From a checkpoint of a small sound classifier: 15200 steps.
Rows from block 3 of a small sound classifier, named by matrix and row number. Rows with one number belong to one neuron. Each number is 128 + 32 x the weight over its row's rms, rounded and kept within 0 to 255. All counts start at 0. Numbers have three digits each.
After each neuron's rows are labels from the 100 clips, of 14848, where the neuron reaches its largest size: "top examples" is what is common among them; "band" is the frequency band that holds the peak. Only what is clearly more common there than usual is listed. The data: synthesized solo parts of chorales (CocoChorales). In brackets: how many of the 100, against the usual share in percent.
# gate: MLP gate (model.blocks.3.mlp.gate.weight, 512x192), inputs 0-95
# fc1: MLP up (model.blocks.3.mlp.fc1.weight, 512x192), inputs 0-95
# fc2: MLP down (model.blocks.3.mlp.fc2.weight, 192x512, transposed), outputs 0-95

gate.24:053129115182138074117101136139162038114126073161133194094152120090149144169175132125161121083164087100089108156073129183114140104179110112106193105123109047140178087095060130098118164120159137149097085142147159110115098114117158129128103123128129092080098155105124089125135106169122117106
fc1.24:116114189132143093128114110124077159188122126180168209093138100201083180150125146133196100148092113101113096100083098129093143131077121080090163103156118153128172124108100128087153175111130135180132163081114100110085118183139130107113149115107109189162129136162147103156160134165125142145
fc2.24:170114119117134068195161102146128133148120104160110129132120129148078141160115086120155136177096109099103136118074100145110096140133133125108127071118131119169073148136127079108187156134113098088153162138153160167126172048182143182078191132084077139102083114172139101110108189101116097180
top examples: tuba (98 vs 8.6); note B3 (58 vs 9.8); note G#3 (56 vs 8.1)
band: 0 to 250 Hz (98 vs 12.5)

gate.176:197086132136131182067119117118105150125079085149139134150150137116164107157177107137112080134111069139175189124156095097092113139083078143171095128143177113067099075114094152125091158203029124138157173059105094152137101119086116118107103100135138123158155066176121074141129117150143135117
fc1.176:156157120163158102109124165076128102161121070101132129224099082169112107101088134138110057158188077133174133114060148099083122142073109165183121157104119140136101134114112114118125136072145129112113161129091180107141154150123098131134124095177168114118149154137130056147074131146168151120
fc2.176:113098157112146130117164085120135134129136109124133112135164126090135136176138165115112152124155098049087144133185127129090129037180034050147118109178161081083127107109158141117145050074138122157105123139149159057112111162116131117109101137141094055152212124109083099154174124162128081142
top examples: bassoon (100 vs 8.3); note D#3 (73 vs 2.4)
band: 0 to 250 Hz (100 vs 12.5)

gate.459:128098125082127152127110109146125078127101131143067152092177195128146098157145147128127098119130163116119134117103137074141135147068112079107133111076102211119146045193193178171069125109160102175140131136137157110183111100148131145137120075100127200198099144166137172101106132121141115095
fc1.459:120220140137070158092135125110081123085090143077133096132102165059145119123133149113146138101091177141151069122177222137129119096107081174125104124089120115110153094068134082136168138117140170121140134055126141195188136120087187151142121190192215135072104086114136139145103135104149144135
fc2.459:164156136110094140122164126119095114110092147115095110079149163152116111093145184115075140107156098124136133122061159130124182097129099100176111137092111114108102107116144143158130212167123142166165141124188148110108152114083174167141092091150117104150114141116196094094097100168105161104
top examples: bassoon (44 vs 8.3); instrument: viola (36 vs 8.6); note F3 (31 vs 3.7)
band: 4000 to 8000 Hz (51 vs 25)

gate.35:109142183128160103077161113107128133139130125179130107134125143188130119122123173139099090162179095108197152086131124104109097103060176197176147189098145131093099094138160110140144183175117139155167143119097077120106114134131134101132164136177184096145136152101139105165060130142179141136
fc1.35:145051116126114139095097122078157097145154097171171108165181145107113150155082164170088113135155078113158128138089154135090086141107148154130112184108148109113079044184131135146134107196065107067095143081136166162099158112109150172147137094148164133140115121091128096122108119120209157135
fc2.35:149081140157113155116181136089143127190145097104122091089129138107134142158181107133160152163097153080132113179123142118097098150125132088092108088151143130124163087104143142149135132118206120157225107145111143082109163130059117114162104121151092108139192119103158148078124134195116104154
top examples: bassoon (100 vs 8.3); note D#3 (60 vs 2.4); note D3 (27 vs 2.4)
band: 0 to 250 Hz (100 vs 12.5)

gate.394:131080148093124137112094095073105129121143092131168111092106115121081083106117106094058155134133122131140188134163134130165077116128086148153091136079155144102118112080147123144126105144195157083162123147074164102112115066085126111142118118094141076110131122119097132118105175078090119142
fc1.394:112153161126118176104125125166160125166116134078094127080133135141165115104164095179150106152100113147203120167122088099119134124141119103115152119124132125152157105145081159128129104148116089127129152153117106136127109186103170177093150128153077114104107157101173027177105116185131106145
fc2.394:067143150103111175135064203160124156140112170111117167086114078201161148138144156083135128149094177095147173197111091124130114117158110125107168137067142134129136131084132081160093146141145146094175157143077217125157128129145164110114143099058078141142124129122070107140121171116144172101
top examples: trumpet (62 vs 8.3); note D#5 (57 vs 9.1)
band: 1000 to 2000 Hz (62 vs 12.5)

gate.433:152125120142163078109155126151093112166111137114080107098120152142076179178085076055152157130126092161090147133070123150126158091110144079137114142131107132119127113083136110111092190100110159107103121188151149172105156129102166031148128168173083105137146117048149162118071142152116159082
fc1.433:186082147119071130172107110079101109109085098073117168099157116142117097150130150104184149125168166135117163148097171133116116113123080138074180092133093084123133137178144107197123118124111163093148066149153126158146079123105193085162142157106124094072137175144143128099149129110114152165
fc2.433:119155130119139061163143199089108144074097127086136098133124143066155131116117064165167103112133134088138113102090132129134164134131172099090107146099139118141162109147132134148095168086137112139162065212094126115076157148144091128140128123163163196105108169158136189130179116140126111091
top examples: double bass (90 vs 1.9)
band: 250 to 500 Hz (90 vs 12.5)

gate.170:135057133122152129146127158129111111166158101168174106062091149111143084114145152151156139203134169152076128102103129127122125149255119133162190159094155110157149102102163109086096107119091121112148144129142157128111122080120141113100072141077105187167071145145135183149091098120102156101
fc1.170:123156116189103120083109140104152113178125150202178101087112128174120093113139148136122151157109104132135106137156185110123152130108157086109144082120132123159134063169192083118043098137128139159138134161097136100135085107164182167137138150103073100109103130132139168137094106107133131131
fc2.170:082125115185157103109102071152140117163119138135197151065107157160084096145098147147064088108147138131116208128098146103182146149096103140136102126163117146070136074101182094117144146115068141169160055156146102148138144089110130179088187163126134106079196119107092119114116111125141172096
top examples: note G#4 (90 vs 9.4); oboe (85 vs 7.1)
band: 2000 to 4000 Hz (96 vs 25)

gate.45:125163073162114111098124102148207096142123172139093136099161148121162113093156142094121134148111078149128151064132138149142108159156137124087155166154143119137131080146110102083158109109123114139152173170115092153122086188171080149082048139060144144100197149113182137133121102135084170093
fc1.45:164113079136143109090113172162175127194090129124116102155149114058114164147159160082111112125077097094153181168200121147156107147161137072091129149161154121134122088179121107102157141126091131152167131120108105095095109146080135134067117165103127184132138149091207174144121086097142148096
fc2.45:196142114142098131119144193145072142153106176155121136116132147133151122095109146114145104205088149101130163194109137140187089196075119126148066090147138146111189148147118090116109113113139111115119170179085129173088191156150176096137109110178072102096061149122066161117139080188139104108
top examples: clarinet (41 vs 8.9); oboe (34 vs 7.1)
band: 4000 to 8000 Hz (66 vs 25); 0 to 250 Hz (34 vs 12.5)

gate.146:147146111133142144091129094138070162125093089114136125090167167071118139092189162122101111161154136127122070146181133167119098134130127099160121106104094150124176201062132111093180143075170163138121171158123134129145112182098068104142128138149194108069110165135132152086152096065166150058
fc1.146:097103173124161171125149171088189176133129094060171119137072161139126175067148115153185141141163119112161170149101126116126112125120116111125139126128091119109138120068153123138161095075089129161164168092125092139103108134089095132095105150151179089122099172107089185146174101045143059105
fc2.146:094129139103104117118093150163129170124213083107088140183064129137116106086155114125157171127109139184136099157081133148104118178141161149185141122117215086134116114138112135085136143166098152124142196111068102146180127088094176089118131065115121189136141107097073131152084077131153190095
top examples: trombone (80 vs 7.4); note C#4 (53 vs 11.9)
band: 500 to 1000 Hz (63 vs 12.5)

gate.108:188096147123110146106101119126093175136149154188187178120112134118179107140108136120071090145143098136178157125137106134163119143089128134180111128133215153066117069122170148168111152255042091169132116091120078143125116137128129145155129133147155153141103122124134118159193152147148115140
fc1.108:138147089126140083108115130110195113112164138147170113186119079150087092124062138158104103157185106095191113095078133115128101161038129145164135207106129147148055106124133157123134120077100159090122132107102115115145139140131113162145138112197197074116148143115162107185092113108187172134
fc2.108:120091110164127127139160113061120164141121101140136117119157140129120128153174080165135123115071129133120133197107120142148135069142113112044121120117112145137106101110132181110137115075164170164155101167115168076123125106118076172111090109156113064161199099138096103113135129179166108140
top examples: bassoon (61 vs 8.3); note D#3 (52 vs 2.4)
band: 0 to 250 Hz (81 vs 12.5)

gate.325:182085108092124160071124159143115117182130166174154102111123057051157134103135087116055118113087116108142096149174067097115134087124089174120083157159121150112121101202095117103079111078092148172150119083099194107124135135134099125169121108126081063151094123131132113124145130097114112162
fc1.325:078188120135161116193146117120110162159149165073094119153142162142148138111085129128097142081104117151104196129076109078156085144126129089118092154131094194137159131116142165126086177205223158103137125147120150177116225119149110132083108147121148129137170145106123079097069103157161181077
fc2.325:142087175118103130097088125161175107070130212130141097140163196105100174166121114105142153158049124135164156147106166155136158120098178096157122124083151104215114152092113140111108089162104078136125111041173152101167115124170090132145111122113115089132095118105146206129169145114108124171
top examples: clarinet (100 vs 8.9); note G#4 (70 vs 9.4)
band: 2000 to 4000 Hz (100 vs 25)

gate.378:097131142122111107081122129081142124183092075207171151149157138113143152112095129161178084084128076162099088152068089121160157115168128124140152123147096136130148106106079136123126151074153110196141160113130068060109099149123101138151111117120055107093140108091127110100144147144083098153
fc1.378:185152094104131085103126106106113130149131189096105140128119129081140158155150134132093146095141194121199152079115133117131130178197120102155084155097161078125105157116168123116098068134150125104123126141132174123114123095119168150075164099149161108113121121147096168203106074087102121082
fc2.378:123075153094099091146061107142101173154163121088112156154145086115125092127145068115202113138139169082164169100099146127098103161172109150122115172141074111108119098149090131148102133122117084114083093090108159125119115140154163094079122128157103142067148185104144230151089116140096138108
top examples: tuba (100 vs 8.6); note A#3 (100 vs 10.5); note A3 (35 vs 8.6)
band: 0 to 250 Hz (100 vs 12.5)

gate.3:150087116135122106138150176178152142102141170214099084143135110149123122150189087092166156173114127135151108142148105131124126117115144195082109132126141155116131168097178083172095168121115118084175140135156083143077142133142110159213050141138117083105173094088171141102102080092150186116
fc1.3:103127114131154152198116156164087163184150121127090140153089046154149193126164112132198080171153127190148125140111120139138102114157113105083190085107113077145152115133184137076170106170123134118161067102174149099115159114128130133145100145134115145173154148105113123109063145104129090153
fc2.3:106167136147131102162223149176171111096151128125073105188093147136126114133140101147097156148122123136118144170176132074142130173122073109159112025132137127163113131131115125113114081041104145164148133166068123112104135092173089112115099112138108140143147195142090129144179153146142143140
top examples: trumpet (35 vs 8.3); note D5 (30 vs 8.2); instrument: tuba (29 vs 8.6)
band: 2000 to 4000 Hz (54 vs 25)

gate.240:148162093149101132124122178170118195137122148157115118121120109151174115135095067142126215032223043092122159083157137140128156151157104167097145101131088105171126122108176098100146137149159147115107134101121058155123111206118160113138091124157160094113187080114144199107164137130106122151
fc1.240:147190127112165154096135090113117103113086141143181141128138096130119090092088188104072117106101138142110118178067109141115073075097142194161079144142148144122136109143173160162105129149222090125177105171167129187070072120093121175069127153086151133136123184117141102138127169152103132091
fc2.240:107170150090074173148115176136096090101141093117148132170095097136110089159106099139158129066143126137132094107071109109168128164100174112152065134215129127131081174043122160127095112131128144134076085114119192084079114165099139121176138091098096113104083149176110095129088141105121144116
top examples: tuba (47 vs 8.6); viola (32 vs 8.6)
band: 4000 to 8000 Hz (53 vs 25); 1000 to 2000 Hz (47 vs 12.5)

gate.365:178171155149143140142094104105147122157093163190141088120143178156139115141152111127143107171071134124203155153070168188176080078121149107118084137160170118114163177113081087143107119148143129134088143074106146122186105178170176079163060182163110104076141176175122128121143183103096051141
fc1.365:126140132165127133122093132141132134155153106149103089105076145126158080130168123105135105096161096127160172190151133090135153119169106153090148161136138066134112207130155159102118097104116115108120166099107142133102141128091162089178143089167168117164123159073116094120127173094164116156
fc2.365:170140076092115099121151118092125114073142174120152143125123175062185124139135185152116157156117128083097056101088109132144172142174130105104115097170123118108124069130095112128087143150155077089168110102181117162100094180128129141123132109049180137132114143130103116088103161171105147198
top examples: tuba (63 vs 8.6); note A#3 (61 vs 10.5); note A3 (28 vs 8.6)
band: 0 to 250 Hz (73 vs 12.5)

gate.312:174089135140157115118156110099131146134167137119107124144099139112158169113157094141126127130129074084075115079101063169114142143106205134075113130160133115127123107122120120137173101178135115085129125195153054086209169149130162098109106138124089139095174064094120107103165100154139172205
fc1.312:180107049068183089141073139091136104086153184151105072167114096121147100125102161145093113117099147110151140163173155090139107110175122151138109147111147099119117190150179087115066099172128110123111134137114178173105133130117130129201119082203118053167115168120094121138154120159073101093
fc2.312:078136058103146114088127117166165139198169123166100082154085096088122160093120216119134123139111139106133156099150106103144124072122133177126165154107123101135090103132074136159113123151081101099089125101187152094106136115102199115160103066125137115133129081105135145143109088111132149146
top examples: violin (65 vs 14); note G4 (45 vs 7.4); note A4 (37 vs 8.3)
band: 4000 to 8000 Hz (66 vs 25)

gate.507:074135096133165104089128142184193106101063174113118135130141092148120136145143157138145158169120142111119151139157096092089097111104075121105093083112060177151144118091145137168175107072127171083182097058118151105118114190142143099100133119116137130165134122140098110108149106138130167121
fc1.507:155163089158120120157093135131076133114172122216134110087160115143110077104161160108141200124120134125130108119193177099185149136078168065167114093148103147091132028125139133153121059116197118144179177122144129137154098153142149143100104148097076135078080169197129162109124133132115147163
fc2.507:174164134121091151110199157131129153112146146123101117136144121183120109156194142097114086168171150064163098131109111133131117083147104146092104085077167131113133169150090122136112151180169104144133178069174156137087181147107119131152106156165133132163145112062113141145182107102116116178
top examples: clarinet (54 vs 8.9); note F4 (44 vs 9.1); note G5 (35 vs 6.4)
band: 500 to 1000 Hz (45 vs 12.5)

gate.58:098100117102143116081191144182204097141053119111089168185125152134142124116149127134137056148132104123139141101111137120136136096156118103109136169137121104195094126127149131156158144075069095114096113104121125149120132143141117166061120145129111144105136116118088143200111138124161166121
fc1.58:164118126139107120169124109117132184116169094135146078110104135171093139135135144082139154114153153141136150134167176095147079150126107161145091099133106147198130137119127134179074132084191116093096183111120106148082159145136116089138114124172116114176128111144099097146134151158110087146
fc2.58:078147126123160127158130069162161141119117134109093091188123218080153168171093118197071121111103145142106091106118073118137145149164150159123147170122091085195142139068080103133124123116124130100175039089168094097141111145160147108141093060126182124181066144101159179171144146143155137133
top examples: violin (97 vs 14); note F#5 (92 vs 7.3)
band: 500 to 1000 Hz (95 vs 12.5)

gate.289:169078170180119162126117100124144122102105112126128150127151115143110115138155124171154144126153127106114076109025105033163100130153169154123156110135116103118111153146119159113094134100074157157138093078135077157144142185124146230141146144129120123166144139148157151145174095095162118143
fc1.289:110103166179115147123124130098142106153153130125117075124101167130138135164154096130147124143136103113094151193084141108134085100224139104113160139139143143085155163069118138079194079156120198063134081121117091111113174141130166137149093177072071157147090092135079109110127124121081152111
fc2.289:129150161157085115151059048145109111136119088111156064127143127129056142117131106138037147076109149138083150141128134178077200166108096157167164176131132098084151075174148128105109216139110090122120139105128151139110154111162102118187143109113179132122154160131147155110110108137120144121
top examples: trombone (86 vs 7.4); note F4 (54 vs 9.1); note F#4 (43 vs 8.8)
band: 1000 to 2000 Hz (88 vs 12.5)

gate.238:184184105125122133155159114153094152091109154144095150113110081092156101154132142119139058122098090135115157172047082144118138072097114161122125105082137079165163217139098112090149117089160155089160107128099178145086141203153116113143170155085135096131146124135098114158187116156162139137
fc1.238:139045147135155141093137150081169163153132070135140140120099117131158113135089085124144184107158158121143085087087158131106122157179084042165145130160145193136087057109191158121131123090141133134096088174107127134164094049167155125180126092131168115147071098120167159155116167116123186055
fc2.238:123094066137083161085140089119081052183112180167139126117130180105148159156126175163119144150125113144154143135079114092088145146080147155164101149156076095124117111112136134158127177037114135127105124147161065101110106105067148127085107163101141159141153127150098180108141134075153179116
top examples: bassoon (98 vs 8.3); note F#3 (60 vs 4.8); note E3 (38 vs 2.9)
band: 250 to 500 Hz (98 vs 12.5)

gate.447:127054113105159175086127164081126114112105086078125185120180102112112136097121122155082156111095119135091110162153147146106117089131072175171171183100083142155150207210149113156098102071088143125126134159113151132115100124161110123128148099145080062110100125122148129102137108159136109147
fc1.447:103174097150125151181160084158115176065102102084137125123181122148138137100149096108119089108123149148141149173064171180129154140069112128164153143168039134114091114127099134141189134200109140040144095177120159090126158109104158118111145134130142145196165096111140095066142084143146100119
fc2.447:125120144084123143129136146120170107108057138115122047123197194101137132150093111086100101162163050121150085180121165177136114103074127147158095110171122107135062207102110131105110114112106173102142137096141114100143123117110117152158123163085135124165123112135217128173174138107132085119
top examples: clarinet (74 vs 8.9); note D5 (34 vs 8.2); note G4 (32 vs 7.4)
band: 2000 to 4000 Hz (70 vs 25)

gate.228:152152130074098176136162185083187130171128117123170214113105121134138107077140077132109155119152100125152136078131082102158084129157110153166129123104208095101167126135089093106145145160183103166140125163141158147141206114149121163141086081182143103103119130154149095137146118105103133133
fc1.228:116110115170112128115111102125200126178130119175123137145119123135150149131094131131127104116134127101112215165129145170129150111118084119206138126142200056117089128141162185103126139201147131169134146098140168120126138143144147104121118128128139117182139089147142126197137133099128105099
fc2.228:172159135115175133152129104111184162120093160210144104084177094139101124201102143128109097077207085123151124148080122083104140084164105116153110131142128121120150130097101162118146162099186123111148086114140103090106103177188164074173108125216152207168128119134146133127159156111075112145
top examples: double bass (83 vs 1.9)
band: 0 to 250 Hz (83 vs 12.5)

gate.175:124148128120151080075159139126164161154143129065111057131091143117050090065090112100137118139124157145125068155147108102158171066165210107140143135144161150139140096106144098068090158096166118092093111136098196077154134163135128141138139095151107155124080097146146102178084099177138114154
fc1.175:089126049162121149145108064081135102116173115133112188170169102122197121172156184100112223097132142184157209154113182179140125131112087185108120126125096106099158098203112133163142066165092137115181102117147093145086144117106096140131130153173148071138153134128115105130124117145129111207
fc2.175:112132153094167127126125108120119129160113142090177154128125162193107128124124118113114106126159126102128144126111114125098136083157098180094107218103091115152124133152099116158138142123176151155125079104087167109114158099095151095147177160171095105085127122142145153142116149120150119149
top examples: cello (99 vs 9.9); note D4 (94 vs 12.3); note C#4 (64 vs 11.9)
band: 2000 to 4000 Hz (99 vs 25)

gate.36:117082079145156151120136126148135136144148140148130140135148124100122188125142132107217176170096153178131167117162126139100111100201088097168106158133154101129082134113117146168135160099057091157141083110180079110100133118124118112127108130117152121160149090113168155138069133120167107138
fc1.36:141186206147079096136121146083170058125137062147114137077147131123096121136071150108132186090111136099129112135098107129110147174113100136205149096119135192145142117148234099138116119129145080089131120126116184100156115156148134107122087114172154166121100082099118093114106124165157102114
fc2.36:164180154100114098122121153067150119117087144161175145112089105142178130116090175190172112095164110020153146107121161133183094092111079088085082177144146176138124147138101150142129160157138120127159111137144143134110114143105081127131135157110082098099150150098136128154086140189090111082
top examples: trombone (83 vs 7.4); note F4 (66 vs 9.1); note G4 (29 vs 7.4)
band: 0 to 250 Hz (83 vs 12.5)

gate.485:129160146059165149121105146182112118150121107103120172116137154155100155135127114137052126207135104137142142151106122082136122158110112105099154094169090113131139128146120098147137139039191131174175118099037124138128087197131109099177158091088106115081153164146147140079092134160113085135
fc1.485:173099181143137125127079104167075084133128057063122202089143160186108149114153090151098153152118133141119118102138163075108116147163125160127142083149149102071138133124122127153163166077177146133092150128132085092131082089121177082123124110147084119181097099072093135194103204136108123194
fc2.485:083105121126136161142137162119064136125144192161084142120143108093103190145106133117144173135035127144101142129140150123105182136193142156061062134122101191126121144172092143132131110077150134158099170165129086150153183103104163143084052143085074215115155118092068188117174158144182102183
top examples: double bass (88 vs 1.9)
band: 500 to 1000 Hz (88 vs 12.5)

gate.172:100114089120088109104194113126152095156141099115063122139093183137156142118121112132158147096175115153110173106041122181158093148174146130103134182090117087102093144122140111121151097103120158177152129130149126096120084103136170163144103096118115129040126131106120130099075092172141151132
fc1.172:117128157211129089176101165146097115116068172107161114082132125151123129148077139089143127178103192132137103161094136065067133124100150113146130055127143107135115135133088108181074106087145093156146083094107144117145157167121102102166140190113151130124130112119151157155171146196135154120
fc2.172:111156109150141160144088147092077129150142093100117137153143165152137125165121122152083135043181170137103077096131153153123205110144067098117155172127076148138127160163163113143131123052123160118091119126080107145118086181153095125130146091092099153183078161081097103162145126119110196122
top examples: violin (99 vs 14); note D5 (78 vs 8.2); note A4 (33 vs 8.3)
band: 1000 to 2000 Hz (99 vs 12.5)

gate.484:097065119089145127142168078127112162159124078092146162122096161114147158138174119119165121184109151124165191143074076176122089106125151179069091125175113172120129156167106183093118113087137122099135051097114159158078105079108212130125200176100166160134153202165108143101131093144159109092
fc1.484:106129147128097150172154081132160188144132106074163088096108088148093078094135124057132090146099124133117166133120127175083143163120143128116129096125122157168182172184122215135115126171173132087135084157178113119121129131097151091087135104130128098090132168187091131137170098178086142157
fc2.484:112131107129120126125109125145102137071144138149184100092136124052122055128160096112057177100211130154174122136118143146139097145094109142104111175132104160063129144121103156207094116109183169141132149115152148079164155158118169141142074157156146116158147149117130165138117159106149164110
top examples: violin (78 vs 14); note F#5 (45 vs 7.3); note E5 (42 vs 8)
band: 4000 to 8000 Hz (72 vs 25)

gate.481:107099099189157141068082135112104135157133118143137088131109128142157179124099160186092055097051083088131126124153143173118132148069129118121091114081164126120108106129136124116163126133145198138166151101134084153115141171135089169101160115116130128098131133155167131076149110067168156140
fc1.481:145092115156111105160131141136098173146171135089123112135130197186159071089062236137110094102088106159125064158075094118094132179121117092151135189113066112140144143121127133107146097177152132149123165192140121190117114164172086129116132115128148093156098182105119155081129117159128148140
fc2.481:086136116129181095133118113096089108155130147210122123127161173103118079089122086156143106093097136178141102078072120120202143083192152122111115170109138126091114072152069156151128192239140138134178062157186102087169088205124162149121117137140127164118111128075119133151138119116127151159
top examples: note G#4 (42 vs 9.4); note F#4 (36 vs 8.8); note E5 (34 vs 8)
band: 500 to 1000 Hz (48 vs 12.5); 1000 to 2000 Hz (36 vs 12.5)

gate.462:168137171124088107119153157053135159061109170093163151134150140176102119146163126132133116105125151105142077170166128133096145144171155153142155106127141118139165112122186151116148177099148174162105166119134088112162171132110118090140136140150163085159107167135149098180156101104133100059
fc1.462:134189216127133110101168098083109153147061121104147137159132120155104026172142139159132145105127108133144121138065139120158134169179179138151122109163110120071169153111149156136131154139152144195093186158124104164127090141111140077112139094138129091145149172146105120136100120072090130129
fc2.462:182107103124099116128115125146085086167137156131092172073111150171113150161134189145119078126042121153093117078162170134108046112079139143120156142118174119080111144109124154131109135073092101114149144142148129183166138124096133124119120110102137158105154117137056123175046101083115140147
top examples: trumpet (64 vs 8.3); note F5 (39 vs 8.1); instrument: trombone (36 vs 7.4)
band: 250 to 500 Hz (64 vs 12.5); 0 to 250 Hz (36 vs 12.5)

gate.178:122126152127155137145082100119133086187137110128094141127118105123083165134141135155093121151164122135191118182084107104154132096111118130106121139176136155091177103125106132164125182134131144200065083075139181100166073165126144064151156120125101118135143136106163164189141136134123197209
fc1.178:118122144072143156174081164134107126141141114179134143144100127154051171074097143121107115168111116160154086115098092097142157124106129088109132110155109132135185134111140134164099125139125161212116115104111096144152117130131161064161151130127135126118159150140126186192153118150044166196
fc2.178:114124122134121073112101113120101195130141099115084133092121078083183087082128112139113196126080153129142114125114165128102153184186164179064127144059141096144148105162112139116130123136110109118055173147085127181192167133160154145118049116203152144074131163128150132135159154112135150137
top examples: double bass (100 vs 1.9)
band: 500 to 1000 Hz (100 vs 12.5)

gate.201:187145158125107147154159133136150170102140105141165088142126095167160150105127170128067116182174119145109100144054133163145106085114111086138106118172102171112154171109075104150109173137042121110142105103121173122137143196169124150126153154099103143150175118217084127082151101136124112061
fc1.201:122180132114134114147117147162052109137138126140159141104114137140196159079142152099155112166099120169102137126031146161064138162080128059146163092155153129130105156129104115170136143121092148158175096082104104119115128132137109097144142169105107136085126086101124119116138136087116112084
fc2.201:157145178184173126090123152072176175141091140110150109108138143152100130142138084117170055106153113061135125075128180080137118184126152151154180132105152129134158126080097135180148132147182185137117159148156145159149133138112128082140142135177097096096148112145183091094144159131163161088
top examples: bassoon (100 vs 8.3); note G#3 (84 vs 8.1); note F#3 (61 vs 4.8)
band: 250 to 500 Hz (100 vs 12.5)

gate.299:094127090174107190128078166108161156080107150139064153096134119158122137158109163138136099096169151112105138125063187170123117119149122154126141132132125205099071109147138077132141103094138169192043120123150190134121147152121130164120129135118109103114131113224136174154117076141127181113
fc1.299:141149140058117156118131170126144122178071076113162137132134149184141145099128120114150115186178143111118161124078104215140146106140089112069124076119135114142178125115141086151117123102187106168209153145153143094067138074158170094190121141140127116147148115116130096122089089101120073072
fc2.299:156128095128133145180136124173172130140120136179083075225155098119136132123141167109138117089111121125150090038122175113128103150121145143117093152147140100161166103174130122156138105131133110085123107128073129152113052155143133126189085176120106120111117171129152104126137109092160166106
top examples: trumpet (77 vs 8.3); note F5 (58 vs 8.1); note G5 (34 vs 6.4)
band: 1000 to 2000 Hz (77 vs 12.5)

gate.441:152111097076145113104091138137173106140113116147161148164123105069148182126143156092102079094121142152142144120141151122146128107129096140135087174130166073193165105134194106132123186047083167085138141121129112152096085088141141174148166096107114169198138134089096137092090129130159129123
fc1.441:175107092125096111070122095164111096221104132134146131089152112101174106124160145158163124187120151098090088152141184160142107117136103175139074159125122092123164109087089140121114131107114143150151105139124080162124073114098089147171154126125124154158122136154155140126119111111204116157
fc2.441:111106140149119147136109126131105125134139165132135158131103076166166081152114113140169089092119127131156180130117117154105113182164185125147148146153064076138095139120166102054196195138114148090168131162125126202163145117052120168086131177104158117094161108116112101095175133096150073145
top examples: clarinet (40 vs 8.9); instrument: violin (35 vs 14); note F5 (27 vs 8.1)
band: 1000 to 2000 Hz (30 vs 12.5)

gate.68:087155133179107124172130164136091214106112101177134128120149126087124162161083128132076156116144087114154143063141125115081119133112171097101107125112120115153110097125137104110095114160174159136103095077096110137147137164137087054165072173134165074116150044155129183167103174087098152142
fc1.68:112091108135102139160147122138081172114173183175080110132079167122090137144072129128142135108135086076093119081106081173131119180154130166104162137099081157127178149148144150090107084105109160111110135116126052092163127109104079098164095145169103105120167063119082163127075105141145173145
fc2.68:095112056196142121124100120134107086066097135111178139082100147109154105093170081118064136179123071135166147160168150139151118115140128155167146155083145098096133138101132134132144088068154140149147160134109110174114143127186080140114116131171157136135114144128063182106074090127101157103
top examples: tuba (99 vs 8.6); note G#3 (54 vs 8.1); note F#3 (52 vs 4.8)
band: 1000 to 2000 Hz (99 vs 12.5)

gate.17:137124155105124152168171141125119091170142154152115122213133171121133130114062154130121217157180127157063158134142131169169087112147145128113101158136106094119109143138124109137111124062144140109107044077089123099108165160177074095129127127113132086119117068163058126103107113152095180165
fc1.17:099100161112160108158168157184084112096132086182092140172166144173088194134111123112113123111232083120102125104110165139148138135158176187128161096133127091120072147085079106114142137098174158092067139101136074128152176136119134088100140147153099097204157127122143136136141161105112142080
fc2.17:131148125160130202110124141095157180149141103116171117115114159144128132102109088187146079148115166152134141103141145109124199134097136084140165143143105184112177139146093137097138129112161133095179070143093086106078064100095125044161168141120120068113177149049195224083113122156168126151
top examples: note G#4 (60 vs 9.4); note A#4 (59 vs 10.9); viola (52 vs 8.6)
band: 1000 to 2000 Hz (84 vs 12.5)

gate.232:125097154152119131120153102113162141095137113143117135168164124120130094150069146124101104116108119138090130122156104176166105192124084136139138198126097103094125111144127078127143175131070135147147092166187107138102146116134092061059145108097122138168161117178131127105127139078106151127
fc1.232:124114150161172143157156093147097148154111143071104160067089156099132097131138106087068157110184179126168125127179126138122124120112143086093101102095112165172157072093151132139084083170130138181147129111087133102176109113117140110188110114201116077166164196046124124136111130107156169064
fc2.232:163125120112113140100096119158107129147177147140136096138110104092115159158095133139166119110104120117089138171107137113176095088131148150124169146107118068139185120135118138119173191147111105151099197171174125172122122158114164122157131113122106155142102162123111105163133128106062204105
top examples: cello (61 vs 9.9); note A3 (40 vs 8.6); note A#3 (35 vs 10.5)
band: 250 to 500 Hz (62 vs 12.5)